From a checkpoint of a small image classifier: activation squared_relu.
Rows from block 9, named by matrix and row number. Rows with one number belong to one neuron. Each number is 500 + 25 x the weight over its row's rms, rounded and kept within 0 to 999. All counts start at 0. Numbers have three digits each. After the name is the row's rms in percent of the matrix's.
# fc1: MLP up (model.blocks.9.mlp.fc1.weight, 512x256), inputs 0-255
# fc2: MLP down (model.blocks.9.mlp.fc2.weight, 256x512, transposed), outputs 0-255
fc1.146 102:460504443502520467516456468540481515455538454505525506492525511509532515512520533464497530471461465494509453506534497465499482532464461503491503442526513500503508521493484494491520485470501505494488464468528478557483536507460492509545505500523462522515511510513508511486468450527503505555443458509512482481481514441497515511461553534491543523500499473476462495512500511518540525481537479567513511506480488505504507516558507515511509511506530507527496511480518471520520485475486506511510463543508491483471520500488484522475554479500505486525469505499510487488529535481441469470495488497525511504475509510440519539530512484480518489522475508488508456476527504459490492492517481513515517522493479504466502491528512480521514516470521485528458514500559476501502466517517524
fc1.147 098:517518466520480452507468512504516510481484481460501515498522496453479529517510506514513519484540486497522457500541502513495527480553535499512457483519528524514496514525516454521536517491525520473545495485507511518490546499467502428472498475523491495478488482462473515505466541541467483500481467511509502432505473570505478514458495522499462502504492432503484500492487522462514483466511464521486528485496492486559476482500536484476497492530483460513533525487489500519499495533498571490535492507493476513492491517483487499507529547531486546553496450475551465524464496488512485506487502564517532489457505498524506474517501499529497508503501491481507499508461516474494508554497531472522506494478540457498522488535513511508484514502489486536485484490483498549506458494483489
fc1.148 092:524527502502515460530513529468516520498467525540480500520519504495492489519496512448500489484508475504505474506486487513515493549460503539516465537478491518492501482458483511493507495519491492445466480498572532479485481487509496485499511471478505485515518490495489536491514491489455467512484461497531459508503464509483480496490496496473498508493542536502508523521496559531519500500505500509509525491521478496517526500483492487518482485478471505463484550543539513512476492485517508508504517501503488489479501494484526505524532510467451461483447538531502480477620503470564518519548527517509475509443533536466429515511496524488452493493478481486473501520458485480509456526509491529526510516472501505503507515522488508491440503490490479493457511526539512528544473522522521
fc1.149 100:481484483509498492531460496521513492542469477470491533511491490481455506498487497489489531505525515494537519513502533499509490459468505503486501507512494480459493523468532480487497513541470518455509490524492533509499515513505494472481510475519474521476509496482519455484490504539467515501492467491498536527500509521560505532498471508553540520482491475511499485517509425506488536488472541502439504571509446495508460523565491500492528470468517487500535493525512457489498492466503474482460527492531475492526514508507561452511503483513496528500469530470515490505474511489490515519532494541545473470521514459465534502486484528498509514468492508493477479532520536506516458556462494552489516442498496491525486447530434500523499472478474521524510504503503511491503471505528523
fc1.150 101:539486484470506512490536516481508528474524522477511469499487523498507556522497485504486511483468460500482494480485529510493516536520483433536464501535495491507468463491470516503478470489494457482503551495528555524511476503521495486509536474520524495480471502523486500509522526494467513517501506502534504485502491461519470505546472473524516547481487443438531506536511485487520488503518525502481523485468494500499503457492452506526556483473507506502470524501515535526492488506508470486505534479526477495492495495468506512478505547464467510476513500497499514477472496521584491460493538459502511561553537516446495490448486495478507478505529465550504443527533534483521495517525452515491468496480511509530514472475520526516451502496503480479522506543468494510504514511514498
fc1.151 103:556547515509521499481511524473534502493493544438528507488541463518478530504475497457518501498523498476489548485513465531499488484504489506472508502515538485511496512492528497508468513490492496493498515483490513497511524513509524522449512502500444473514492498437487513526508493479498501495503492495511550536549520488510493515557475510472442536532467547512491482475526457497484522505511461492523531473493494479502521519453487520490497483511499520487489435463538541498517521452455532543489522458486503499473520523492517509523502511494498507515559484511486479475528477493484512501513484503511510481520501527448472522509522517537542462475520467521536490500470495479484453499453491497479475443493525567519478536466496506479479521491455474495474531490484497524482490530509449
fc1.153 101:535513509477513534494521512502480503469500526520471492481507533501473462459465531527475463538519501487486492507482466465517494509513520539476511496511447491567483526520521470496472522506465501477485504548512525470473499512520503494502482470505503513486491521500434469486514491468477478533516514484504529533515513463533495509496493485519520494503489538521492495505455487504501525511537470535485494476477567516509492541508502490504485512533515480467493505520515516496492442491513496496526459510514503499511514493526557483439504500505536490441488489484519480508490512490507505520480508492485532507492502474508450514554519494438499394457472476505530472496530528459549468499492490521517467485538483509528458493479553517490528487517465499505538545470499494473525520499518499
fc1.155 103:559528450505502528508504513507501535508521504519506458473508481479465544540494507522448502447481457528478524510456482487479474507488489515521495509493483450528506529499478503500506537500520489507478511455510512472488482510504520467498497505565465513506417522467521493544479510463486495516497509485489484489487465536536485460486497510474537514541486507507498539482498484504499521494491531490486538482481519509463511453527461501509508505483521488546501466489543497481508458508509500521484476477497509500546533487469530550464453485491504486448472493509516538517496527491512554509584518522518490490485551526510520489460527527490494480536525508514484513494478501488518489492570521524484502491527468468491483467513457476474478493494494481526504507490512488533460530505477493
fc1.156 108:468476494514517523516500530437514504478505467496493538462515520487509513478473537490522465529503502502515494509517431554469510493492497515527501485507493489471506476521474478529483493494449493476502473514464495471480527510490534512533516486485478518543503489471479479532486478487501468496510500507526542496514539512501502509506467483517537528491500440510476530486494458428489492536525510493521517543516537517494454494553482488496476572476535485506510544500454534533503517475518502494480505500473466493492470476463491547504506468557492543485507491515488525494515507507493464530493464488501462485476443509516526494493465501516480485459572503492486471542503479514537501479495531476534517523486486538525484466510459483450530519519513513520471498499511524500530502513545508
fc1.157 096:472504493525457513531495477463455502520473505460516499551492538519489515495523501512458531478492489497494505493481469517467520511476489530492512518504507533506494516498500455499513471472513526543518488490505465509507558475435497531488490535506456523470547489517488533492538503426514480458481530538507512492490466542507473503522504449505493488536488491453495502499486523511507467506496512524495513485497496517504518467464519506514480502507486467469470512424484495515493498469471500536529493486504510479522534526489535482559528457506565524517525548508467517518552486500548551501470509532468444491523495517482531508482522502503476528495504506507479483507462491469535478480516504510478513469536486498479507488502488521459447527541456494510516498506525522495513461504522526
fc1.158 104:498488506511493470511444468478537444510516531498476530498501508497517502546479495513491484500472508472475533480533492488522498470504573526509570450468504472497529500458503508510506513504483490476484505505501514494478528494546504508483507534510469447483509514496503513502518468468532499510494487522517502508556495528475488525516469501483493498495479473509529476495503523512503504473512452499472515487496502497507505509508495505541499444542509520508424499534462516492525487470480494475510494489537481496500517528503474489503545511455447477487519500461510530476527531494505527450476497481473485466451533501477487498522533520501514511483512518504553540514505458465500481497491549496513460517525497552524448563509507476545436551509477473495473479535534492506515503468496482
fc1.159 095:498501492517537466474468504481483486527503476502514521512519504451490493473494469465538498477496469493489520503517498502465522518514537502490481469483534542503518497507507536481513532484487520509514526548501462505535508511518530511520487474536504518517452455506554454537504555506523501463492510485475489512546519520536506490489483476556524526481510486507492490465522506488520507493490477500464494493493434489506493500517520453499504470514493461489429531527534504501514529499510503485463526486491439437513531505536500494489478478483506457532474447513537465498450490496572493544526513520498501465513467505484531518525525524506474506479509509497508494489475530524457535501487504519492441494487555519473456520508501476500459509530505466488507503512510463502514486496560521
fc1.160 098:471510512483427485513520463524502476517503474499451510515501509513518532482534491535485456510472505510509473527500500482515497497482517508559526470533507520537528496509461485502473518467522494486497492512497476497494524482506505467507478470505485486531458504500522515456475497511429507501471512510514465473481503559492485543510501494463484580541476480496507522515505506518474494441505502513516490474466474517508530515491515542430458489534485476499495467536511481471448456548490544480546482537471466497501482512486516500536499538510468511443506534520502483527489500492525497498469528520490525503548522515572461491503469518498541475509460496513492484521496448505506492511511500533502523524490478532507541508492509493503528498508486506508468497533496478526520497535513536
fc1.161 107:500488485545565578430513500511515498468487476502507459442528492482471501523497517513527486521528496465497512465505530524470521519490506512495501512493514486468481485465525493458478496483512459524496490482509478491502554514519518522487507456524515495518493514541501491539523526502484498533494458522510460461523572522506520501474488511497505467471496518508435484519530520463449490503532495494540489521489502505509496481529497506545482484454487473500487510496496499509517498487479464510517501487482511522497524501528483497463466494497466462507497572469514501490477468503534489515490505494481475492527476478477400446465513508505531531488533532478494516484515519532475516490482501532516490524555504491521493467554462518515490492515505515498542498496500453490478525504497508
fc1.162 121:533480486500472496524513499467484484507525525456465534514498497483519520470487499508517518483498483495498504467521496460503483503514489499492523486512523502483492476511474537507446484493495485488488520543493507487518503559493511468491436470486493504523467495525439495462517485507510535515502456487461514487481490553527456534467516533472454495474493505497496504536493449487537506510499539495509510513511494506514531487532473463442508500493522517545429491526472542520494516487523477491499519480540496451526502514428499488473491497553521492547500490545501504479465536482478493488540492517477505537474505533514493491491533523480548490493522566490459480481513483554508473499503509517520523486480511511478531464445523528486468515481480508534518521499514499517485516556547507
fc1.163 093:501489519494495496508520467480485481548470504471486498490514470528521493485523512498501553502495482516499437513550460500551512439454487543481463469497454523496507494490506499550503494489514490551478472505497527471504499514462483519485495529491500538510496492480531492543487514428483486481517547468480518514544478464532491558500525499496459519517513505511478502477516461496530524509537499526470489483492506526528516552492485525511476504496501522520493556492473468496462530488499519512499508515530482533509501513467513506496555469487537494518558474486488518500518537466501515534469492519494473465511506515482470478497518504497493511488513494537462511463492476526484503511523496450480467463481472520495552506479514505485450476470467535446483471474491511498531465527552507
fc1.164 107:502515509465510566514488544509545486524487526492480548441477509462512519520490463489525534521495488504477503519472535487533491537475463518477501506527512504507522542489543461486502490507473530514520497518494470456527519475535525471493487493491436486505455463505495449518497506487496489508500469469489516518485477537495515475499485517541529561486511494516480493465491511530510503495474552468490491497498544510460523452524519530420473491490513493483530531491502513517509522501480503474449529491491466514523524511517479511486468513484509483501569515507505490468516522521494493542485483495483502531549493516521480484499499489523517459521474485534500514491502483511475500499512554442468495500478547480518462516507441515490468518488484484510466496549498519472503461479470526
fc1.165 117:524510533470509511537484465504535524493505470546492502512521478496464466509542461494494506530547482505519522488538523547485483495490502498506510497479516481488480456494477494503513523523500509508504520490514509451544446546483513542466517507509462530507481506498525517509533501507494492489521506533467511504496565540469479509530460560472503514505540499531453506500545502474504477464501479482458485471502530470500525469439533503497519516463459454467507525484493507491494528475495516497496541467508503549468488515497482507472495527519478537450510539489469508486509483502481484525457511445482452495514492530490494506498494529518463505520530490484514440494521502480527483531498471487494514476516459450481492513503514480505523516497504481488534495506503496513517509571426535
fc1.166 100:543481495520497563494478482514490508526469490482485482537487496496448506503474527523501525497483493503473548517478496450497507544483463524509490483498493516468545508474526470496519502491445522512504533485504513476444492499516483482529514486471515539504506483486492496514513526500511502507492507515521497523506503494536516489514525508476525469476535505438476502546497482475489511489499428449507513518519526498513497491496514532475537466480490514477475491531512539508510527486453517479495505501529496453511502486520497502531494457526494508503460470543533469500488466514460481478504548476500502497501541488518525541472510480467518537469493522506445496496488518437540469513504525531479546544526540474470475506465496477492497520529533511462519480502555541531477464537443533
fc1.167 099:487537505505495482531508463498501515483451507503474513540504465509465477449519495483459538530531540541483481516542492481501478471467490486511501493501529506477516470532505525479511510545464496487485515494480493506491491511570521490476487494560509503497524518532456505477523517470530545511505528503506493477469473510495518486515489488491452474498500535521513527484516470517479505509499574508511495506494446516516486500474467482523509510513470510461489492513546493442514471486482486527510457510482467533508496514452530509525490462474471532453505505505500485526591520515475504482481486495473472550494489546509570531508513471493488462460475479495498511534491475519501499540526460501484517495502514535463483470506497527511445522475528505468512526483498483492496530505478527
fc1.168 099:486499528484514447521516512431528512561514503500535482513508528456519493508526523543472506452531469546451480455534506521502529486478465506496492494507475465486546512508483486508519504495512534503497516515516506510520483504475499493503504519523487484522519474509519483507505497530441548496553512477492499459478531502495538532483483481494509474505497506506494483510497502511478538536488494466537512505528453487483498519480510562514478462476495485499470493534468515493460514455490466487504538475500495533528529492511479484549489518514468523467507538482493533490430518507516533515477503487539485472506472475512468533496533548489462511509532490548508466510512483479494528500455480516517491464499488509481512469505463545480510511504503542484524452507505530483493478472423488
fc1.169 110:517491492465450528489515509509477546488470506485486533553495524455528545512510514464485519507478518492489495515496472539514469481529495493489476484531461484502525480515464497472508465516448472474463514496537524490474504549465499517537512497493512537527492460514487536532494526481507507494491458523532494481503523442544489496497495518504528487501517499543491499534528502448509486492506502515514517502528545525479445515506503486500514506451500462488463500521462559478496527491500511467510536493514481542477490511527471534489515481496511549507469481521521517482519444531486481497505482441526485488514486522467471467449490514508467519474503451502497436505548508474553497448502514475491518476493504511498486483523450523486501517513505464501521493523522517531495515515496559
fc1.170 102:543471546480498494491465536520510476489488461509475540520475490502530523456530514501492502506558476473492463552508508550453490485506485506523484522478508502462479563508477474465506484482505564506491482551511489494475498488504525481512531479484510536513486510517536506489493481444543487507521507499518486466500503512508507489499481520510446481492525523481555479485502490524549470510536473466472483522488496515503517470480474510508506520504485452444474521513501475509517484524533470527467498518515529495542490507508482485500522552500499521442528511513461488534463460487508540517499486527456499500500545499504474506511482494507491500494531562517506516477459518461506445474490488489481527514501527495506463484520478509503508531489472448555560447517517508493490504513488508
fc1.171 115:526459493522466461494482519488458499522463482483472544508471499509503511528465520506511514467480488506520519490469514540517524460525475454454471491523468475499493492479505476504490498526457481470501480466536501496490486499529549509511498489489493496549510523493498507503508522496532500527550508507517521454526506498469504491483499496486499516522460475540463484520506534477470503477465490527503479520513498488513534540501529468520496477510505453459457516475514473488523505525470524503504496496485465539504520490505493563469494455487557493509488524504466518468507495530473477508455472471488461534512478487499500529514507503446513529485526545477482482475545483509518507515494511500532519495501518469506476456506566554503444535529501498495539550486543507558535518562510514
fc1.173 098:501560504506508511487486498483539499489510465506520484512526527489540506498522520520537501506493530472476519508494468504490489552498511521536468466482489549482512494448510498564508521514498445441451507462543479491501520483463530507479501524499450519508527502489527469493485506505479509519458536481492499449475488522529509560458547526470514507499493533497517481529498523492493530468467517520509483505540523520524506514485514450471515523512520460490484578492494485536495502523493510561516490512506464495521481491470492483475481488544484528507467477511492507516544536465567493500501494515496498510549475466497466534509483498478515449488551476480532514468480504489492515524486474506480476493457525521512492490491467491463457489503483465495468505510489514486499520496447495
fc1.174 099:492507549473508482555502502505498511496479492509513516506483555472536466500507527484538528481488468528462523515487507493471513513465536482502495502454516493509491493472547536517523487514525463475475485468519480494527518447525517493486470506538509485557498465504495481524501517494503490486545461487488524508519488535527515523479476503473513517511514483481506502486493473479526494514482482537526482494496484488503508479503485502515495494560520532475471519494507480497539435467535521501495493513501498506495499459490495501490476495510519474466498460502526534516536510515550494494472509507541546524527469469531509522480459480487536486490558497493469541447510494500442505523486476443538477514497460525482465561519491480550501562448478518502498520492475506446488524474482447
fc1.175 101:505502505499481475469470489509475466521527492524498483507543521475485481439491526455522499514484461500483503484468498464463467469488520488546546467526453493494531551504480509467494465489513521493494484524501476469506521495545547493517484534499516534483485517529541509496503506553501542472514499490537493502506466505484501515502499495476536521492485493462477486499450535505548512503461499478545476488472480510539509540458511555494457489489505565525496520476498472504472477495556477487508517513464483541522500543503481497465474464527527505506486504519485528509499511526485490479520495484536532546512510475522511488507476485480512541476486503519494473527520477500535553488502549473530490478423511489496484514494464529524483521514487524512446509476491509468452474525507503
fc2.146 077:509519475514551503505530526517496456470467507506484500502510487497509431441453498526509583539474485522487490536506446503482538487475489466536498501485492510469502476552499513493527494484507536458510492518459495502535541496450512515533455519503485480488489546526524471556517462503518501480518524533524499489549482514520464551494511508480515500554524511521546503511459516545468496468504517489468491466495491538485505471488493483523510507497489508456503489549468515516521525462485504498501510522504537521526451492473487491525498522489521459538526518493512494548462513498534460491548495532487513501494483514553518458528478509490454537527490499511461526466497478508470492487499491502495510504502471494510502502522489473471466494501499488525473490480487508499459491530513491
fc2.147 091:510497487514477552468518436489549472515545516502549460521510513509477485516496488509519489488491491520494518504484532485488528537482464518484516472514511494484501477510474545514481522512504487516471480508439494527492469513522505500518457489461512486543478483489525530488509482524516447513485509475497536486475428488535479479484499542488556488532464490490463493513521474486447488526435536474503485502474512502497504518478506476499522555529506521530547516512498495484471479543481471486501496548515461508494474510507512468506524491501513467479497499530504522493450503519488506486472488496499512494534518483448507567511446476486496538538506505484505499489531483526515530537482528534491495480437463484479467540504534482510465499525537498495506502487515508453524486447497515
fc2.148 101:494518499505483520459492543467525510542461516520493505508474525473501512504497507521527515522505466486500524475498493509473529528498492499540502492481502456451498495446494474532508499485539520486475552495497510486472451534469508512462522498522495447489521482545521503498458528477518471471486501456473491540477469468520471517519502500507531517523502476524532501528532504526492455504558515503500496500483509547508469475481484491498504463531515484491475496495479530446482520525515483490493538484488504519522526535512498505510511505479498471530558523495522517501438481500486497473504522451469527523537525455541516490534482488488543534522505498440506525523487519521491509461476526501452484480487495497480501503508562534488446499516490470506406471480502497477481477518481514
fc2.149 068:489473498542526535457534493475466509501541526513482454520457542527480490494482479495512519502498522543514512492493506485442486523484492552484491498546514512513495442513520476533549462475531505512500483482479478508499491499514542495489513505495520493506545500532459532528511522469510487406465467500503482502479465495503499493517457450486500507450490496527511483502494517517514476484485501474515554449461497515501500522489509497527472473510503479509513502471479532516492473509511517518525510532464557498507491512538455516508502500429472503491494514551498526487534488513476506510493466447497507533434529497540514496505507448482476534468526497499534496484482513490517524500517527463525485468497499514495472532485497486497537549477511481499479508485562530473502491516524491
fc2.150 107:478470492509471473533447548473481531493457494535498498479523485502527512480502501565495556495514527471503506488501500514501466516517492519518542517480480527458510511495503502516503532474540529514496475527512509503516520476570495480507533506502478522491522504504517520478506450526481496524518497499525496516512509471469485496483491457475461482489446466521466507559511478502484477519482483483529494509477489459502508467463496493509469511528500521521463505524496515493489506515520503459492479476505446539479508519494521546528533476499527502475487461489499538525533519476528510538519493485490488440496523551479468523498484523527477529512529499521513498540499496545445497516523517481487513487498500527501473504494539475490594553463467499512433486471506506531503508521469532
fc2.151 057:522479519499479491532479484522472514514504498505505544521506504491494508528517499473513536487454456480451475493496513491487474495521484483529480469526479511446504509498482511512492491515458495554552511465496510509525423523498444470470482531492453496499493548526501490472525470503503506481539535498454480485490525510558459518474482502494489489502475504504493449541490459483481474531497512514538531526530494521455482465479514477502509491498482553515531524524485527526519515493463474484485508502518472486473510532479504513526499495474520469446445497496500525453513520508533525492484508493465516531505485464505518499469533488489438507527515506476477506498546527507483472474528470528492465530499462475482469501540540520508527523508507521477519548519495507529530520557497531
fc2.153 109:516510520523511490524528516487496504494506546496493502497570500490524495524525503490523514486502502532509468542499513511474511496488519488484472501442493545476523523501496531489481467492514474491492502494508487495502538499493538509485524507493495470483478492486476469544525527494526498507505471496499524514515546521539520492509507499550531552471523450487510502505527519494466512528471470507504527508483450523470532506517518514506478465490487503520505495479511494477497514473572508488470452523517589475476480499507405479488515499485433494539491500500484476526544465454485510438533516547537456490516466465497516485484497494520471478505474508487520515485509506520524493501515510463522485488497514522540506504538486544501511460457500492477517500466483443555488488460521491
fc2.155 050:512499536506495474508539501541458446495522446510516545512477506535529488500501522461526459501498532508472525472468488467481479512493502469478571509475469508523504509513523490491466489495471546480477496559475495506492478473493498531506526507438520467489527498525492447496513503514497537482530530521466518517491526509519503518476558508535512479454475501494504483500508478432512495497545471505521456497495490500505466531502495503525481515516491491480499512483481493483525499492522469550500469500491515501502453530457496413498527527530502538504548520554484521514550552481522480523498465475499530492501499491503488468516512505519502506502492507536479504546475485493548504488468467536461516495513512537488485506498515485454507485527508515464519477500499487494533503515543536
fc2.156 115:514517498467513533511495451501501527558509508536503494524521471511504519470469439463510521459510500509491485494440530507482533474483442496506507508507478498491492433551493533499520488502536501503519464506479485493513462480464473488465510512514489523479513534542496451490493528533477525510517494490488478523496525431512554491478537508543487458463570476468494499526500439499469503477441535474506485482552487476525521503497531514459518494544481532486537492490515484501518506494472444494533525470513538513488480457524506483482494503491495514506527529505516490478496501499499523494477522507495480520494500493449498477514541509463527521487548480494476506489513508509537519503508485533500500504498498427516491525540520528529517479470511505515462508465489483488484498496474482
fc2.157 117:489501558555502467473503515481491493481511511512483517484494466503521511495504502529527530507470506497523499491512496487528456528477522533500457497533488489505505461549533518494487475515479480508497471502554520472485508483510537513514495527525550476547484478500501531510517497471519531498541500498479506514541468435489498491496487514502530466500549523491514506477530497477522519494516450509496492499452537473535478502504507502480459566459509457519535474508481481540511512491505482518498497450488482477520466500511476487459503502489408504463484494533495499489524498505472459464526475517521479511442493443476442515527482502523443526472532519515521497481479519535488537485521512473460525498517489458534486518501489522532467464465502514471520491525468504514511495497496500
fc2.158 111:475471491467514482517506547506465475524493497513512541531507488462489496497510504449546539514497468524520487486524478512490485548513474514493537533477496553468491482498526485517485476490509534503474489505508530527500532527516478502511444486513485512421512497480497481503488510569499565464505469520510533458475477486583486483472501520499490506488499495514505485488524507482509484507494559507526496511516496499492484502497467500495479497503505522484489492492513486557491489470534509497473515500448485494494450463504494535501491499517533428458465502500490485526524527473541460507534520487491489490502495550476501536474473484510494502477464501474501501495498484478452497506542495465486518488481475514502514524504507579468537482515464477459496513525460497543493522443521494
fc2.159 113:496471499550461512523508464535463530491461510481527498501495512476477483487474465471522519494499498485488511496480472550503438510532515462507510505532514503481508551478505503527509548478502483443510479497492501487539425497465488545527503547478486520490537487497484494458509484536497507528507494485537488523466514452500504504515523516504524492520506509526480479508484558474493490498512494515510523489515489514517469460489433508471521510458479529503509513462526477539497527473465518542481483483508485503502544492494512521466509482525502518485501509498469492445572510498453490508543558470516509516513513449478487494521471504505516501517501489527486485543532497522514435505525481506477525514523452519455499514524469486493467467484468499532492514469496535511538500474505466
fc2.160 112:453517477479419523524518475486494523508535474499465493483488490456482534502500549525526507497492527462503528515502491463506509516524495493521447497455475492515501481538495519473488521512526499522489532509473504499495544530536454493474541512480536482470532494481525502454523501457511487558458506463515535502507460504530525497495526486483483416507506520485512474535510561531517489505469493491514490540468486513496471456528496523503474517498473547480501525484525522475481534485467475512496483502550521506509493515476480491480513513500544535487501474464486510508497474486492493491514520492518489500471534518502505518505499458507462502466503451512461497504533493496514478497527527509426514486499493510448526516488518503530544497541502516492490515471493508438520457468480484
fc2.161 113:474451496456478516488519513470530508488509533506549484529498507477521501517491501466535499487483488490499459549528467477485535473500500490475487455538483519503488501556511480493474490485546513534529511501486524489480520463490479450541473495535458529470481487498516495526517501499509480525498480511503495522490553481520502455471506510510563512528481511503515498512438550458530500502536512529524459501478486521504533459492478504508538506515510507509444480526485487486538503493485480476430477480465490490474515493498485501512480540457505487499527491485508444471500536482511471493511494469506511558482535483554517534477451539502507468495513510487504510471483519488507515497551473478527497521503512476504477488501539548537499528491481503500474497539514497450556500464491525
fc2.162 109:485534537525519515495516532476522501506485513512527473476549508478513535498519511463481496537526472525517512515494478545539507542500506513485492508511524498497491508515550470483499502537522479539517517463475510534467509482520513509497494539509488453526493464492519480510478536483478479470480484507514498490499451460474494488482507490497514496510512501452507500507519528527523496524508424529494502495498507499514483469472502488503490512514472497489511546479495461478540490490497452524483476507454512505465472516531479516457513482466456532409513459445504542470583490519522497506487489463471495470462483458470458487481468463494484497493470505521455465482466486484506507475489480541495493488477465498536476542507448501528535507488487526493491522533501523481544510488523483
fc2.163 112:472542509555504470450526458482517463463511505503490468540489511538518490482498464504545488498484540493498526524495513550471493523497520494442508511509511513493495491491507531507492502477504481488460523481487488483476467486451519490493525507487483509475495458505511487491491486516472452496482462510484515499485481555486465531475501544498538484533439514516459562548481502446513514444526575491493510516496487484539462472516506494460538484491512499525524484503517517464511540551534480467539494434490502519508531471525476505467444501480482518483458509511503478487488496477527506486464476508517516503442494489460510521480527523489540489493465496516504491520482506480462507474490467556491500537504526516482497475513496499519509493522528491516531479500518482516492521495512507
fc2.164 100:490503534459508492543497500498544514493447501459523482516448492510518455507523502480496478479524474491548535472529448512506558505467513464493522494493527512458532504468474520511480469475468502465505534531550511524471507508491484534556525504504455503491525501513518555482471508487502505521526510493484502525480498500483475461518490520475476520510516539519545509513461505495498524530532481538496471510542517524522477496463477491555507528513512507493537494497486512464458500473461486506468493503484532522514511506480489503493500534501540457488454483452482487527498497460484475485477501492473514560498475505462466522516476514526476493478495536475540525478550511474546500501527450479545526518509443478517499510500484513502507468488514539481508494524467529511508461477514483
fc2.165 101:490518501529524553511529477537494487501483474479486541494491517530515503506506495535489485467467513496487479505513507481467506486474501492488513485485533524529493507476529513492539485491509497443513526548527466498510479540473501507500503483488504538493515489532503487482544518496510502476487492501491496529519492483511531440468556471499507462480485508505459505457480474507465486480519510485497461544536528493513516525530503475424470447522509513455475474505522467479513536526492489519512473549489571477510524475497519505517487508472490544504488532492504463482479524505511479508511513508467523489478531532568495442496505454470482499460520528498482498458528522503484533478505475483507456504469536493547525462509554503507433492481497517504518462454480502538490525480507523
fc2.166 066:444488547479473492520493549489469520465524530539524497484504484530531533494477480502545481510465492498491501505544545538513468474470470510482515542496509520490426528474536541530518542507490521481499488530474521513522521441486513541467504497502524469468547504531551491495456505497516491506460464523509511532510532523496472476510482513535501509510495526487492500485488511514509506538523489493553494502535481499474443500505523485496530500504491496533507538457467469465497474544544476478483504530499471479526448511465513494479514524519542470511525487499524506506520512547528483467517472494492535464501538495482488462497473459533456482510483458487465519530540496516482512496490515526501514500507473513484522471488505476493523468487481485504494492509458473492515476442497521
fc2.167 091:502506510495486510534500553486486478490512501502474478420484480494512482496454480532500492522508457518497521493474507471544493450482500463538546476495489513475477540485536458541514478543548472497507506490519481499504470473528498496485495513463468496517469443486505535531491534522497483479504520515467522487484464506511488504503539496481531550511514513472472486483495486534524474497511427539506481476518469537501497497537439514496487539487485486475511503557444473522487488504475507501505494511519517508496445517534491460549487478495497505518513472457499485526460541484535454472489501460504531505559487430487467481511502477520508507503516542511447497520497462503524475506518529486481510518485518490494521496520503508534473518499489489509525492485542524471502519498529500
fc2.168 084:488530500489534541519498533514494499481487494516470501533500500531510491517434511482537452541497475478525492524490528514428505494510475537508524535503511499512524536498483503520482507507494520499497499467527502490490557541501549479516476453499500532513464528476479489478484522498483501472500459478529489531560489461542464485514488508519493515501516521456493508516471536534533468454478498479541482510480489484483505500504533504531513495523560466495482533442536477467445505517526567529494475492507540515466487500527490531502491492475484564497540504537508507448501508498507494509522485502500501495501479494511510496474487494486532521470530543474517513445512479515460494469485494510506531512486496479519549498490513499514473489490503466449483499508504528516452520478446536
fc2.169 101:526520502470537509494502493527509479496507544482512483442517493557518478499488477508491504504505486489520507514502484527494516523543480484492511513512492522470458485488504528540529484476493540524529492522495525523488465445512485523521562505513486500456500509524513499507475479508491516537469515484495517552474479482458505513500459544464497473471524497500513512507490518522460470492469485498507463494504444455546517498482479515459492526511505493516507522501451483533510505452487440498485493516502479486525477501503545511502482484522536509475507513516490509519516468479526521544471543527507504487510480551438535550554501487541533510485484512507501506486454496474550487500539529506527525483458524486510446514443500533468534485521524538524495484523459473523500496498554484
fc2.170 100:492525464498523549459516503514482482494543508493483520494445514555476498456541495506511501483439487529491569534490504461552508518499499449472509527483535504518476502496475520496536469529494484474491523487460498470491517501502484537487516485478469517449517451505520462516493472498470524478484470499475502494510523467441549534523489509516517454466473472529510534513494509506486483474504496498529465562520525484491521520505472506519490468528533530446498480459541513520488507502507500549501548504510519468510515514510554464437497481550501506521505533506521464496511506510495505473480557485458507482490461481515500498484534544523502521508520494488487518517514501521505497498480522531524507528544488515539518469522543470504509535484503509498492477487508505509475490487510514
fc2.171 116:482514487471517491486479505488545441489530519481510538497533503528524546484527447541488494483538543508505475529522496459470481548489502475525474521522530500499505515512482546511551493506535474513506520526514514474495487519506492493520499482503484514503477488511519475478500483504513477497518529498526489530504517504489488504515471491515494543484520511487511507524508514457516489516499452504543490450499459470459448485494509535497489495529524487487464494509439500482453454513480459492461515526475471450510515529502510526454479535491510551458562493505493523507496480488540473504531519520473562479469525506499505477515466476481544467484513497520555452506491505484488499547478558493485464515492527477505494528483500547538512526474485511518505493495529526439476483496482488
fc2.173 084:459464505493467490481504450515452493439479508513468495484499503483529464505502528496493481502498531496519497560498498491478505514485507484464506472491511500538461481532489513509495477490496520464512473473510484548514543505507511529530516489581526499499466521496516510519487480514495521497481474548518464458514500468561450511516483496450523509549482477524490524466507528523491502487499518519477535490478529501493489482547470509498519538465479539511531468501511567516485501495505492515520520474488490495477429482544505501498512542508507511506488543499494494512478527531485463544481482499471519500509452498506515481484495508484499526494509498554475508461496520493557543562505476488514512498472456470506486528496524504468467470515512499430484454476500478523491499517473479
fc2.174 127:485524485537471493510489490478515535531496494534512536478481472521496513507464491482496497458495490484521493524500462470526511475454510497474491511475503479513534494549509513546512485490513511493560512521485534496466459484517460493517500463491484508519507441469531513516512536474516510491494518530465500505495458441486531473501486512508521464476517502495530473463502459495463493502483483479469460510501517506529499492530537516550515506451493481493513476479483473541482498476521446496482468517512452476523492520514483505485509532529491511502434565499483482484525493493518521516528516520525450521538521512468506540523510499514509501484510471506516490477474507538495509497516455459491517484467549456565505508469481550512499496465535510503478466506492469495478521505585520
fc2.175 101:509506502488492500508528490491495473523531497489487527525473511468527476525505502501512499488476518468486483493527472489525458493478512506487459480498544496489490505480507512545521490454452516541478494507508499558467485521494512472504506512485543520565521509452478486538511473431483484505496480518545533514507514509494515516505480514503501482466539475473509548491513525488528520512512528518505502509498480490499486504451495503438486484476511493524516484515531505497473502493515483474486487481487506534466479475508484453558539525499468513500527547503507499482521489498483490543492506465467453486431495530578545482502524513505508477530475484458527501530502520534516521462478498546498528466538516518491496489506507506450409523490508501489534476474549527518510515518544484